config.yaml
model: "sound classifier"
win_length: 400
channel_attention: "eca"
beta2: 0.99
lr: 0.0031
one_sided: false
adamw_lr_other_params: 0.00095
decay_fraction: 0.4
weight_decay: 0.1
Rows from block 8, named by matrix and row number. Each number is 500 + 40 x the weight over the matrix's rms, rounded and kept within 0 to 999. All counts start at 0. Numbers have three digits each.
# convs2: project pointwise conv (model.blocks.8.convs.2.weight, 128x512x1x1), inputs 86-171
convs2.0:537551554517490470495570491479542510469496526517429599508492478620480525532506528469533510483491488505493525537455464484545498559510532467517576495477501487513507503551526530502477490454504465510435486462534460503466522533504442529488472397465535443520509487
convs2.1:540561464441467534532491535494511583484472510473479456434524468553577510506465495441506477532446450456577552518552507472531498490491578602515485485568543500510524532522488547535491514505522485431523543502527474533521495536445440488491547565542510457440491458
convs2.2:495467430472531564508455378494473501469440493435553555490499463477627458560460557473420479490568527461477414484512555630509467386523595405461581498487465554513494457477550496580533512470514466522523505415481489465462526492516517513578524608489458512469487417
convs2.3:473467452544508511468561488455504505461560510547498564518548459535496552454552536561500507480530453467548479544484473492486454489493469509488583507488504538581450510513412503487474484481475468460470481526472561498505523489569503539497510535520550488479498544
convs2.4:515471528494470413485541496508461468500486542463543433490477575455474499467556521516553578507526398526493503509471493480497505526534482481497445482484457553496473563487473517499477523527527458502517441534578537448538518459464469509494528451491441458480486433
convs2.5:483562493495488472553544469560477448469497469476514516498523463498528454534604501558433515474496532517498480481459540529455517488513539503511487502452466517512534496498481465509483448532585464502436487488527527451494483518527534498499402442500465447506555545
convs2.6:545503526497535517501478451540516479556539527485496574530534513543571525507410526502560535471520458511473538501499573515478517544513547533473507483539576450493504452462533526490535506451476512518495531529516504410540533488403480466447553421503522483500567532
convs2.7:496518495461504492459507523601481510510544504495476513505549535435521515454517497543456526501495586527504504518552473490547528539462601535565519448544574469486510542464492465514542416513546522491531497561531525467565496482567479503601532470521560455522416428
convs2.8:509485510500540526516508394484510495500479461495544436556518473461473602514526518521533548470482519498494457584544557475493506512506543440523486542423530557545529511444501521480538482594496445457486487536461488512471495556484476600497521534587448570470519522
convs2.9:493523544437526477503481526540467429498579511568496442507513529460461536495528484539574486417533427536476425346537523448512559492450500466511479561456547516494538500485442428583557484488449489452522510592492452508478512454464425482555504422462465560444475499
convs2.10:493495545478497484458435485557524487468479500519475516524554505550486539491467458487552450449537495537501493517487542475489518507471484542478491494525476511448513490422478511434481542590613526503548551436543487524480480508512464511472457521483445512464487520
convs2.11:488556547512555474495560465399515536490507496495558440497534531422530436480429552500494462538533497485487516477482507515458522464553501571492468490617451502513508478536461535554508431603449533490482587445532479546480465554421487503432463435445487535526485454
convs2.12:458425521568486405490599513503440510484453504443465480430492537511503477546521481472523513510374439570509420473468573475479469530489561438589528573497435489452482538501489525527502508489459394518489491491560536584531539564445500522554508480420538459493474534
convs2.13:468482404536490494508467501473494530465484540444535479529437502497531496541543521532412457543402525478466418479567479567499552430527478528531451453560548539541479504460475491521495555557537425493424525519518496516502499483472475454481437586444584470481502495
convs2.14:531460417478509473469434436503538429529526472526496528603481458476541468423487475558473517454451513523541442431506489563474552524477479499504491537489518502514484482518450464486542496491465494524516487469504409523454537474553516555460519475585473491577475533
convs2.15:473520477498534546539579503472519483472511478470492382462555543386444502553489534530507493424501529554573485523466513487467552483430524574498475543523535531489482505494418492521477533514555486472552420458490517538513500512546458530543515491448435489499462495
convs2.16:516499522611448498503455518458481472496496534523526461532502604509483480499506437492524516602471483488459478451507485464482466527459494466484466460449509490512550486520493519563542517538546485435530542488501493493490489458477532608387501495496465539491491468
convs2.17:565483487495537550488467455511505442560501507519482423529490468463466502495611552518475521448477485541527559528496436490506527453448464475508531459514507498465510494413566508507467477443518593468474453519516485540490552568581475524399542465515550434511438470
convs2.18:563489507439587518544564473530649494517522505472531524528512489456446490564471478575499508501522508499511535504419484482495462445516419503523481552521503506502492473518442487495476531417454571518484546536548456465511511489547447534458411481447425530493462488
convs2.19:508589406567520499559520467442550560421492530494533545502581489543553549465583524497523564557487508440523447471531501462542509494497390504498528513507522485444523485526458471462509539413389552463482497491466478521480530466496506510499458510491563538505521511
convs2.20:517515513565491455503481447446490536529491488473535528486494497448489485543519520474553513539534530544530525486468489517511531513467487525474460502517506554562427518498445491439491479509499503517514531481475506476481480524639449446484453441467507551412517503
convs2.21:484555534426437488551463497581549496457452547440522501489567565499480474483524470476465510547465509483453482489557468527520528557484564490473466551555504523416427485487532510519463504507512525522531546374531508543559482475518483496509535480523498389500562362
convs2.22:591530540500490504493459428467520464479512470510521541484497464509510497518522475486449503546547487524477511477547493612533515550490444500569448503545506472494458484511493494536518542469553419569520554557502497513455481464531569449500529456534467475561442426
convs2.23:477466464425496491456531530519585420446496537432481466511565407439516467481523502488520517549470508463441457464502525463521508495508533514511477521494432471544526431491479493532519489478499524435510510463539536460521493536550472459484478530533483493463460487
convs2.24:514516419473555530502514435483569549485502512525511459491518482486505523504360527514517460546454508499482504570492502555496467491550527557542475479543477497504507456488509514519518521486503507496511560525492434510535522585496581477432453546422466571516493527
convs2.25:531496546456460539458470511581577492470433491471521482558476529497557476487477525519526403493517446481531448484553458518501514462462558484499494467538481528534508503509538505453505448568500565503497420472488499516540469512608463486522482417428415547453501431
convs2.26:530564452542507475503462441440464513526491523510529497474469487450506513517532524511470553528506420505532598493598511532520528538503462428494499476478531515530440518533487520506512483507511570493503480467510589478434495459532472419493524502516542567453457491
convs2.27:520498393474471460566481493537486516539486545530430510537488462457475503515600446563463499500448503547393512511400491509493448514537488570456486485573500487527531479483461527478514509534538503495519531539487506506493458486540560524485523460512520500480529445
convs2.28:448490467566477509526452447508468442500566470477520567468501429478549552503457538519511528567439508541458456448548535475565527524510427472476532501514515450545486433518463463470406561417420568482547498469523558510502482432567428486551520487493558464475534464
convs2.29:513502533545519505533493548533454473512514486436454511520509496429440498541490566463551450513506515492438454521501519523563459526478518533422533537486501516454497478447490516467575441517418460549521497504446464520483463553558510496488489550486476485498530513
convs2.30:470463523501475494496543487477487500463462513499414498560413546501467444496480563448501437482467412614524593526514526490499471486567474551502521512472470462474489459487570494510531497456499532573492497511533508474494534523494535482444535530561552497509503516
convs2.31:470575482574522526451501509529527521519490511518503542471508524455442501451574512489544504502461585464501502516529513475526550469447509585509497504458538464520494528489566509471485531460533517507509476497461534526497476522490455550536454468472459508497464509
convs2.32:417497495533486508537513591491470564518495490483483530516488512474486545453490482495509417494514480516469501523445542442478527490568537520549432490550525462470461389544393448581455452527437494552541420527538491504481533519501484543485528494578565486533554495
convs2.33:467488566591591530502535525404449537491448457526492468455466517465488512525486475494540423581450516494498491473490540512464516510477494485525445497475544542565531505530520493514511440464536509366503540469503488546475449469529491465541503507522457538472472606
convs2.34:474525472486494507489428476432520541501529481467528492536482531461489479520492462442515414488510481579502509433442512458519518524516507521475599501489471446467520530503521516531512458518456546439478544456564457447434540486527462560565511486533490520483574520
convs2.35:493484572595487500537485504576508560499537475488474494473550489542505506462518511467506540510495470539472580501540545442516480478453532467520561530534527478468473570458550493466491538468456483500491532486492579529504514487404474433468487564566471542506480451
convs2.36:516473517458561491499463476555544525475475524537482530484538418480439468371484520527447503510485513499560551489455429555499492476483531481560556491580547557507489547436535550450522456490514500499539504515530525515436531521470499404571492542455447542598487568
convs2.37:534486479469564528496474447476491504518634521507472418565484476377500557543543465576466548515513560490530508530476516437487461435455538558561497444494507529536505559463511505496594415567511432478536565569497476507546533434490469424510493560485473451511479520
convs2.38:488460466490490511504474394472484521474427503553488539562504510485508531446530499467530550414489514537544571571571493424503522599538512478564511536518480511513484482525589539521549520483588507522503487492553526530495443520433502510494485494513547505572529497
convs2.39:534498490496502548579502504536515468462526548607483440512498524598491427438518537534621471556508471447486522486508510503478510567549568480580499545501469517504529527527526529554474506590547434516522527457506489553497518545402475491487516538551435497504446547
convs2.40:481540481516523454485540490484540569454468501444542565572438441458517374550490498515408565436544491512444511520453457472568520501504437507515494577497472493480434446502541481572468524443445537460554537530500520472464468459518503494527583522464459521563504566
convs2.41:499452445552541489509532556466497482502575514415528437457495542504443546481504492513518537552473425446523506478522491524467484428492458520465477475437546455507475547560482481517508464413495494491488494472598526447491495434487524463491547474461491478505477462
convs2.42:517496517514516533520520537542488493497513547559498488525508541516483540447458452405465495547511537439513551527510446474498489523495420491496485494556475497455519510477532480530474484495474547489577472481483499477449518532480431521460525658539565463513465540
convs2.43:512526455533472478533551535524450474496493482479516550538462523529594483389535496408540453498503471419526423476501527554478495508477522537470423470511479530465495447469517423458460513476419487505512448538552589461491562471485464530510468534565431540496511445
convs2.44:514559467540599453593508466453467524459515510484528517543574527497454562543456488547459528505458523522496445493530508473502512545530521479523406505431547489507472556529471440488509492496498519485524494536516500484497513504544521569505526512460541489554506573
convs2.45:561474566489483550475532492455507476508500440555488504521457463487537484535420452462463525474459529552466488581492509476509452434560479486515528487496505517567517457503527506542437505558498490515520467559504444481452481514440458471478478562504469487564492549
convs2.46:420539431420449458479520459494469590505479482519510444471582467564573513445523449445492480604526435572433516415506554557453511414540467527445446498425540498513499515450493509570479492498520500499482552509507521459527491533488512518449563563482500472446433472
convs2.47:515528506464451523533527563589540507514465492460493516492554475592484513501580553549594434464585476518542486519482479499544520540494529505547501494410449509487513523496508542442467591512531554522510471451518557565517499571525532470466542477512501504462474461
convs2.48:498486470458509510492497562489527453497520525514498510591493516520500555512579516400509482461524446561490530497556500500520492444511581465486584465592561465596500530528481508460529543474504519472511502522502525561479509453529514442510548586516430549516515439
convs2.49:477506474495519461552515514472508485577499504495505523453552453515552431460543510461396452511487538504512483466480482608522509525500452480479521502500510491524499510498494530601539455540564507393546508527530541491489451531517487528424502477445511564494545486
convs2.50:461510456481441492547472527467407449436502486455423505537508490467572561504539529517589560449520473466520577553515510591466461459527452428507492533462536521533503459457501478483438494500557511490471423585552486462547464549557455542471484469496562511525473491
convs2.51:457478570528546471533522467484522490492572518478521439502523496472488562481481526454545542489517496563449498528412487511477480522516534534528529517476480545494508531451479491533510469534494508519505518546492499407507469541458556517510442463383499528538557480
convs2.52:477516437486454565562491561612458455496532554510525511505549419493439544511404435423521618521533524523507499537490564519523545499533468503485513598595556453458490461542500543539443507449462494456498510486477511518565560438449511411526553436458524416485477503
convs2.53:480486528542468542502527489483463614476564548523413464541542558485478485532495458493486488546450543481500487452484460456449452497539570461557513472471479445459483511535494475522506498537496554559489522461483544445512474509465502569541541474572471478426483427
convs2.54:490477590417510516497419527467478576499478510388514526477412543537556469594477485569514409474520483531481449520488499515469487519422411456475487462509538490531477515451467491528471459519516515515458494425450489457520483460458519513525517438445493536608436523
convs2.55:507484506411531528528471473519555558503445507459519482460461463511445501554426590516522456539482409545452508546583475487507517534521576509531483492513424486493480519501535535486497505506430523523479509535451504543469476528402522518558528496516475547445446554
convs2.56:471531539470488503496448458397493482502477548584565527451505507504533521460482468542486491490481529451516469501556607528507478517510466482482408510424462443494510472494529509568496552543540493481516557449549469489478533481596529515403433571486488503454502498
convs2.57:497537538507526581454494452506479460528472503490452469459471511493489557494548536484515521435577510465579519477514484521467530479472461529463471488561473506448546544534465552419582455498592452504490531535550540463544464532521450491560506491504545462497498437
convs2.58:502474488432508510524587519561517502517508504441526514501477566493521483491411534467546510490500480480482503460418476516481459475532542498527474537526490494446544528483481470538441458499495436502540552452536475452516506439549471510459473553511503531430500457
convs2.59:513445510544486461493464516439459567579517509499482523485450443445525497436516468552541548511500476510500493465525462574517489467520486502505442442365460555516539435557524448497517533563463456463471466609514545474507579482520479480499537571435519488471524496
convs2.60:529531498462459505461461428503496496522588503460485494516468454552494478457507509433560538514545553534521575534550508539510503514421482499516501573483520533509475532462445488560496479512543566524438421491538519468566510528512464468495527395511476463474483428
convs2.61:515482462504470496488447527461495472495429496488492598448469546532535548465506473487461483503440438471547495444487485491517485527522488512495439447501396523528508465505540506489553480490481520538521454493500505526499520471495510508508463469475547591516551420
convs2.62:525500545430515504530545479494513486523444522476489475478524491521559509477521460548515498574475534426462561555435541565521491602506553503555532438540508447549508492498562456543473468534520476454517506374502474533517499494470507511519440465489435446454496548
convs2.63:527517425389507566503527438543541463503549515532491490539479530560505450519436499430539503525516493427540485493512478471468515539498512498484490538526473539440502428543509480530493455487433488513504511459509498458469543537512547536394525516434574530526520517
convs2.64:538550488417494542509576505564492458542489479556502534545515482511531469493392482436526513466452452457525534529480486564489501444391570453484489531500514507461512480513459482449470525486503539428461501474509503486513488483408547525480494467514478496466442517
convs2.65:477574511468547493550464461419517543475497454509475480469488543409514627511465532508460402535463502460452549485479475475519504487488480493453474497563499411477525479493529548531541499529561488522536479493503475494507478545475435504494510516534448512467526501
convs2.66:561500521484488556499557493499552560467480478532539515499515475462474532526415549460492556521550530500477532476481532551542513470498534492464537427469476509480541506563470494483466520491409543516465473512452520533517497493498476554458493442512511536545490535
convs2.67:512518482549546465444414525483513544520429506515552490517510503472454532552496516506491545491473470425482464404500505371476517488517460484469479481542450550516503470510510448551409524507502511525505489552467468498485407566569432462494516515512524500478499575
convs2.68:483524538491526469495447464525522501504471506545535535533450547520511509498467471465492494495500433506433430471480489578414500496495511461518443568438517589503498447443516468515499507628451532523496471502535509512506519442473485507621492521508447470534480532
convs2.69:485484436455540528547559528500504481447551492443459448478486472439456434542514471532444519466475492531525453406522465473494428513547442480523536525443484547435554422523522483472559523526430499520475480563492507494469449532509482477560533471533429530543548532
convs2.70:497463503444449517502486463501514465482536494530475479515527501502562468512513455481549512491465537544477577480457479517498492520539450475473477543406492505436508550470526500484459494586488489478508461513471432494497452458569489480555431536470522450463488482
convs2.71:477505478468517455447450513472486513550473504451535482494560540544653472513531503491474552556545460524472472461503474553428450490518528476508540529457453494464477499529541490589514483463488580528549437431454516510510543509494499526467460541438483532480468527
convs2.72:462497453502497524506443573447517456468508556422530540529478483456491435486528469523503477591488494538479476509542492506520475478519414528504435538512531512514465453450515486569583478463505470453512501546532496499521539490574447459480474490482430499481542550
convs2.73:489505474530500566475485499423438623511486499435525462444476504488515510489483556510482501580565467463545513566543478477477484477467514548538509496427533616547517502514541475517533488582524473486443459445413493529484500490503515558514536631490563475553492509
convs2.74:492502408482413523469498571518525420454498507556523503470555543550552461518606475493470473560462569451491466486504533540511442420550527485523514486525476425481532539500535436517456547493487400504517494430503507480530535528450487420494513489434536580476419433
convs2.75:530497511561461508505503394451554430478516406514526540472460541506494474496454574463471516535529512527518482532515535487493480534560484528539488475536515565477479537494553508525568535500486488519488434440486478508558463551509480528469475491508549507491510533
convs2.76:477556441507495480507496489538500521547475523567538515497463470521425424537511500485486537577508515545547460481448507477537461540536444484489443452512508420520453486522479555536531442542524508481471538492525537525477513495478482549505453614586532500543504481
convs2.77:516428530489506481475504475509516533486455467487485501489534588534431519429478446479513449527462510530459455457578464497491508398481569546460492498510470550493524542437483504497500485498476478467473560457524479474456501507456491514597487443475524484544507514
convs2.78:556504466514455453551557499508490497494424472521502491485492518504590475544519482506486500496482457470473515523508450552473481508501416496480517549535511564527549535482591526470565443520580526471502486511495411480510500503552487521522488572507514524528455519
convs2.79:457456482511532517455509458395471497510486525516419495481518506462468532455524511530491507436414504572496524552444475484519506466467455509509480479565522554560556571482545549502449505445506569442471474557528434496518475480520487517568479491521520460463443528
convs2.80:348484430496514545455471469495473446554471481510503539467496554512482527485488462586494527459483513479466490450513533466521485580528479445500547459447509468530512495513527518499481496524467480455462564529486519581520490466566561482418556429524530507525517509
convs2.81:505472536481512501525507491519525562529547497523499523478555472486531457571497523459469469506530484514533603503499461535515506538518524492453561506536478553481512540481479533493482529499484469543502502510533523503480519476484512634491484449467470451572573470
convs2.82:439529458446501475500507439490470461497516453463506499514522485507504579499547515535546490499469516500411443465496469481512514499481484445487480487507524498507504469526459476648510494428431490501569482519498472490457511470466508478469507445406519527462502514
convs2.83:449481513481546513479459581500489495474489513481537473462499501510560467454480517534506491514509421523510489471438508569472512484484460432485452479451465558501548480542555482531489502555497579519479575512485518504433534484580523489489432561461449484468548529
convs2.84:467509515459515586536513504599498485519510512457519435529465494528511480532445550486485480455473534483506477484455501519490441509514568465510523527385484495470490449563418509504518503447502514531522505500449541523472557478472468486512476587542545425495498507
convs2.85:497492430390444518515494526463468471449502558475450519466531506469516449393491465458556514541544455521616457520591499495466532438559558522533507464434496515483469491536463455552449560524519496472501430511545498451479495461423481514553447447488453535429580498
convs2.86:457555431517576503516547523504521529488445541485517481520464488459586565550527498528470574530462419562525547505493463608457423461508473500559420564543482545538523553553527549562530525519511478535479604510474530491489532586544502535477539479519533540428524539
convs2.87:528550437499498559522512558514473437480538495545537482406501413476527607442501564536502476552515625562509538550485492454548550503513467530516511491491474472540479550516489486470451511435547504504521503466546500491482580515486460506500484476522557539429478492
convs2.88:504510530535495512460500521479545499525531530535485508456499583496390460550530458482519543480500513531513517445497489496470532538586536521416467521514532517456523476543476485519513508572422468514516604492518490527457533450560498472513478471506455510533502540
convs2.89:447524426562544460545546530523470504532486521320520465514493496501449508473482468528617501494551473477433480480503552586518487478550465523487485592439497599504448442443460527468483483468526531493534422481583448476517448513526460453489489433497513458469490551
convs2.90:531606491503546542486531494502544518463506471566505464502491469487439468486556533586439506435497547562492574480481481553487560524503464474517574543485524483574554509510521472444509483545510515458490437522538507528504435477521512425533488572549537555502440520
convs2.91:551489490506537509450478510380444506548475520420482442541525575443478446542482494471479464484496510525458517530481498520489529475543493552505470469500443471466536496525441520439543434502546549522549470483476476477526495531437551445376512534494513488480475488
convs2.92:486556496547531491500484447458483549463575514502518503456512539442531490511631504557509564522512514429396481499470447535500511550468501450509449518422498554515549487544465500517531489603484514488502515452469430419483524504510541550523567524497448501497458549
convs2.93:532484501459526493423432532523515500538470509457448477467509529489411442516555450479521461536455527525476523525538480535526442450481486540521450453514422507548498507450560513469510530446523486500460471411514507502489466533390503530511474475504418524545513488
convs2.94:414453447647506510511500518500518503465507461477464513401479546534561518489504510538500491510517520503497462477515479490459498445560497523461536465390566480458505443457487462529456548429431506545477462550526499503449504492530499436454454459566586550496522522
convs2.95:475557502499526493515515487440503475485510566485518510525524503496491533462437500507486473503452493521450494459529527506439435471539458441457514535420521505450490505510523509505453558512471482540457514480588425581497446472482436490442469537480502499534476525
convs2.96:499488504456481506523510473551532534544484537551598447523492512502554580539480558452492466554494507582564561534545468519527444497537469425505479487538479509434447432466452504470495476536518479553523572487491515569443497474533456515515466498475536493521554436
convs2.97:479557476486475553467438516449484532495475480589557494516543510463477528442444507526507511486472425511573505427556485511491490462525415509561501485448516510489492534523517496414513496472412573549541413462543483492504525523449508386559525449541504500438489508
convs2.98:520464458551481495564473467516503488532472543578468429460498492566531421595636539482521537490442567475477561504449462603518525511434573535515461415503425485553486499513565535509490514602572552455520529481465479484488530544553467448443498513411493533519533486
convs2.99:584468578533474451492485521441460528501541503584488583488520486527549450467423502519485509413494461427507492525551526469519504476446587516471437504473455568535525474524474491541527487562452493480507388502530442474495523548493528431515537456454442486485487436
convs2.100:489581494488509527454482475535509489567530501496481436523508489539548496438611497451515433626478460416438489486579568497462545453565469591497366551356500531476547485535535531616448496486489539505535576519513541581466495492425494492578496499597541430470502480
convs2.101:501462446498583491463497564441514499509515522513452483533492562471471519491495463530455481562541528522502441488418515560511525525478581426477522499531520526508578491455586493461512499527479527504477558521437457543555515486513522465499454486410507450464444567
convs2.102:531483503523533491451537479599497489515499503578519521485530526447464466538542480564502516454505509535528487499527501535542489512466521474499568481457473534525528485501452518549545548506469492539498519541460500472482525516480508502453527406471468536512513512
convs2.103:436544536446545512457498471531540480451547531517533498431517509467456452438532510509419557529504500519522492485508566495484451509470481449562539546577466478469532492463528510536467511539501495529502503538511482513488516494477505542569508529485487513454506500
convs2.104:519573475445507518535591497539515569495471505506421451559407456537492534489511513445470528490581556524527508488475527475527569555489563461524585442542494479499505507497556576429511501577490453585465460514502462496529499587447465494477519543553489450589549471
convs2.105:486575515474473495482579510550532512454513474458464528529498507527512428532517474453539542504536483513575445524491501435488469427540573480513523513469490441478538547517495504513510495470465548496489579529441457525488532485488514477518537466484500430400444543
convs2.106:518501606615511515504587518558498493490510506453456510463522472536543495465444475532549451462465494492534462468521573517492458484546457445499482474488511496490512374565452471473514550528467478434498545560481509527451491522438504463477473408591515514479509512
convs2.107:558444614616528455482457484575489565549523426481522489467512555441517537430608552512510474569461511468465513551515518551465517544475568553491469383533487542494526452504499471528466439552451493446522564526470457544532497492591521478554508480561441441516512563
convs2.108:529541567488510554541449444547556460496567486417452469548609388459537461478409495528416546491484550499464485613479505492476544461458522469495489547619460517552445546506484566493427509500551552504452495513511463513478525494512508596512537498526478453536456611
convs2.109:519496500493548521572477461441457496428393461552492519495575483487529490524491519542498508625497434523496491518530505524496519528491515541522516465512504496463540535479526506554480455460546488548472489506542480471486538514407506509433530447548540509507480490
convs2.110:501490462499482529508500490484517502528501538577488525491499477504501529473531462475529446518475542450515503512485551448472476492501481525514539481424541484525520517486554506525576529457454416479475495493586489525544445478590496476473519465584406506515527525
convs2.111:492521592615501555486502474468499459559571465494491476547473490526514473478501460500525511478523485512484553533473466487506513542492499458584519484469519466537459511525524505469569490431521497527490544589452505509495552461472490466518531486517420448478503436
convs2.112:534527564528437522488479471415481575447511537533514445466516494477519504427409496495502451503440502537474537556503465502492552505511465449544480537635468562503516554474539575519452495476548498495470464473503436505493510536454509485481522420442534509546486503
convs2.113:437539537528461496503413526540475528491549482472535547515454503542465477609499509457518570437591493531563553555472492561556492507508509545406456476589514551564546493553486530535496514498491487479469539469534449504525516471526506446448461469508499475459547467
convs2.114:514476541518537521528579513481529558551476498508485492544483546518494551513567559536494539420539527533489545542520430496511517471510528523538421482537560478567495511516495589463454495427479499479467466464530405470595513510504508463431549502479503458439516452
convs2.115:471476511549551465572421406486512541446580504497435468468505498463394594447427490462475575482497489499463472491514580450484492449534470480540450455423509538460520516467491494491511476513504492509504494517543517455533477525583476482509544433499501529550469588
convs2.116:532502553495452517503492484461521519490460506500498564481497511509627613525468493571551502504503560401554486542510482553479453451545478435487515463462516413563492541520499495477493533527525491551503513535580483423517549499505521557494482550487490456571522526
convs2.117:529554566479532452484527509479505590459578442472536482452480525474530582507508522505497533483526451509524465519521561548515477455530523428461501496509526518540540503537522488504567513591496493470515534546495595511481493588473473447501526497532413517508522493
convs2.118:514542490513447486456490511493499524545536452484441483552437439565512479515536544532488506408527516530509587524458524553480478536504521486535449524468466529511499551487547472478507491452513514515515561545385551478515504570479470460503518509511525476524520464
convs2.119:441468511470532553487456586443508560499501490509527485549510497486484556534562489559487518492484507509542525464476535529440454438479451482478477530486457595517466479445485503590513516433492472482464515495501462472541509498454521524490466468523436492445560554
convs2.120:521476495478511477458534551496533478475516493459452534475507454475462509520579510517498479491519516514469510445461470537517571560482407469525511477562448542486494548507433494559517513526538520455498492514523519417472504529534493520540533517489510510537531473
convs2.121:428485566486524540418539568485499456510525511535532478527524459487379479404423519496423545505516529569589568552470437479475491478444455483547551462553545468528500449527537545513504487492499534541469499450472558513486533557385512466487533507599520477499537511
convs2.122:501470520494541501445461591556560403476422493472464535512464508468481527475516443421485516438508475520537453532552562539495516568471558515471546563463510470471483527486499474566504476539544498507492536525566515487485495499506514485556466495488485505524509439
convs2.123:505510500468556448460564509540458411550451523501462585523448447459473453492574504517428464466536565565508462456459511586513441460486508481498523571450510500474497529563446523511461510495508533566528533506504521456438485505490541537482500496505493423556503560
convs2.124:521525491604498494497453554496506431522505437484481485446536612464518500463535535496410532497471525405455470487507474520505492501464524472529480507529495518416531517476479487598467534426518501489507496551498495480491503451535478438453454517560491523451462444
convs2.125:515465521499538470492525551506452471567588523575550430509527539461542511529468520570536467518516479456486460517465496469435441563471571524519467500602537574511479466468418500526485476518532524458549479568517521554517480444567516453527474508468527452502530521
convs2.126:508513469484512583421469484559508573422509466538458523482481493507506583478582501470458463486567513520536489492476412491576485510522512470442502560441522491498528507516522541502497478544536472517474452419518568491510495463457488487507521494470489464506469494
convs2.127:475534533539528502489588490453490477451499519446455484481501503468485442461462481507481451504486525498506489498544526533521539519560491485499495469472514541535543491569456500508464495484478539534425515474514529502486475423534513577515471572490513515504478593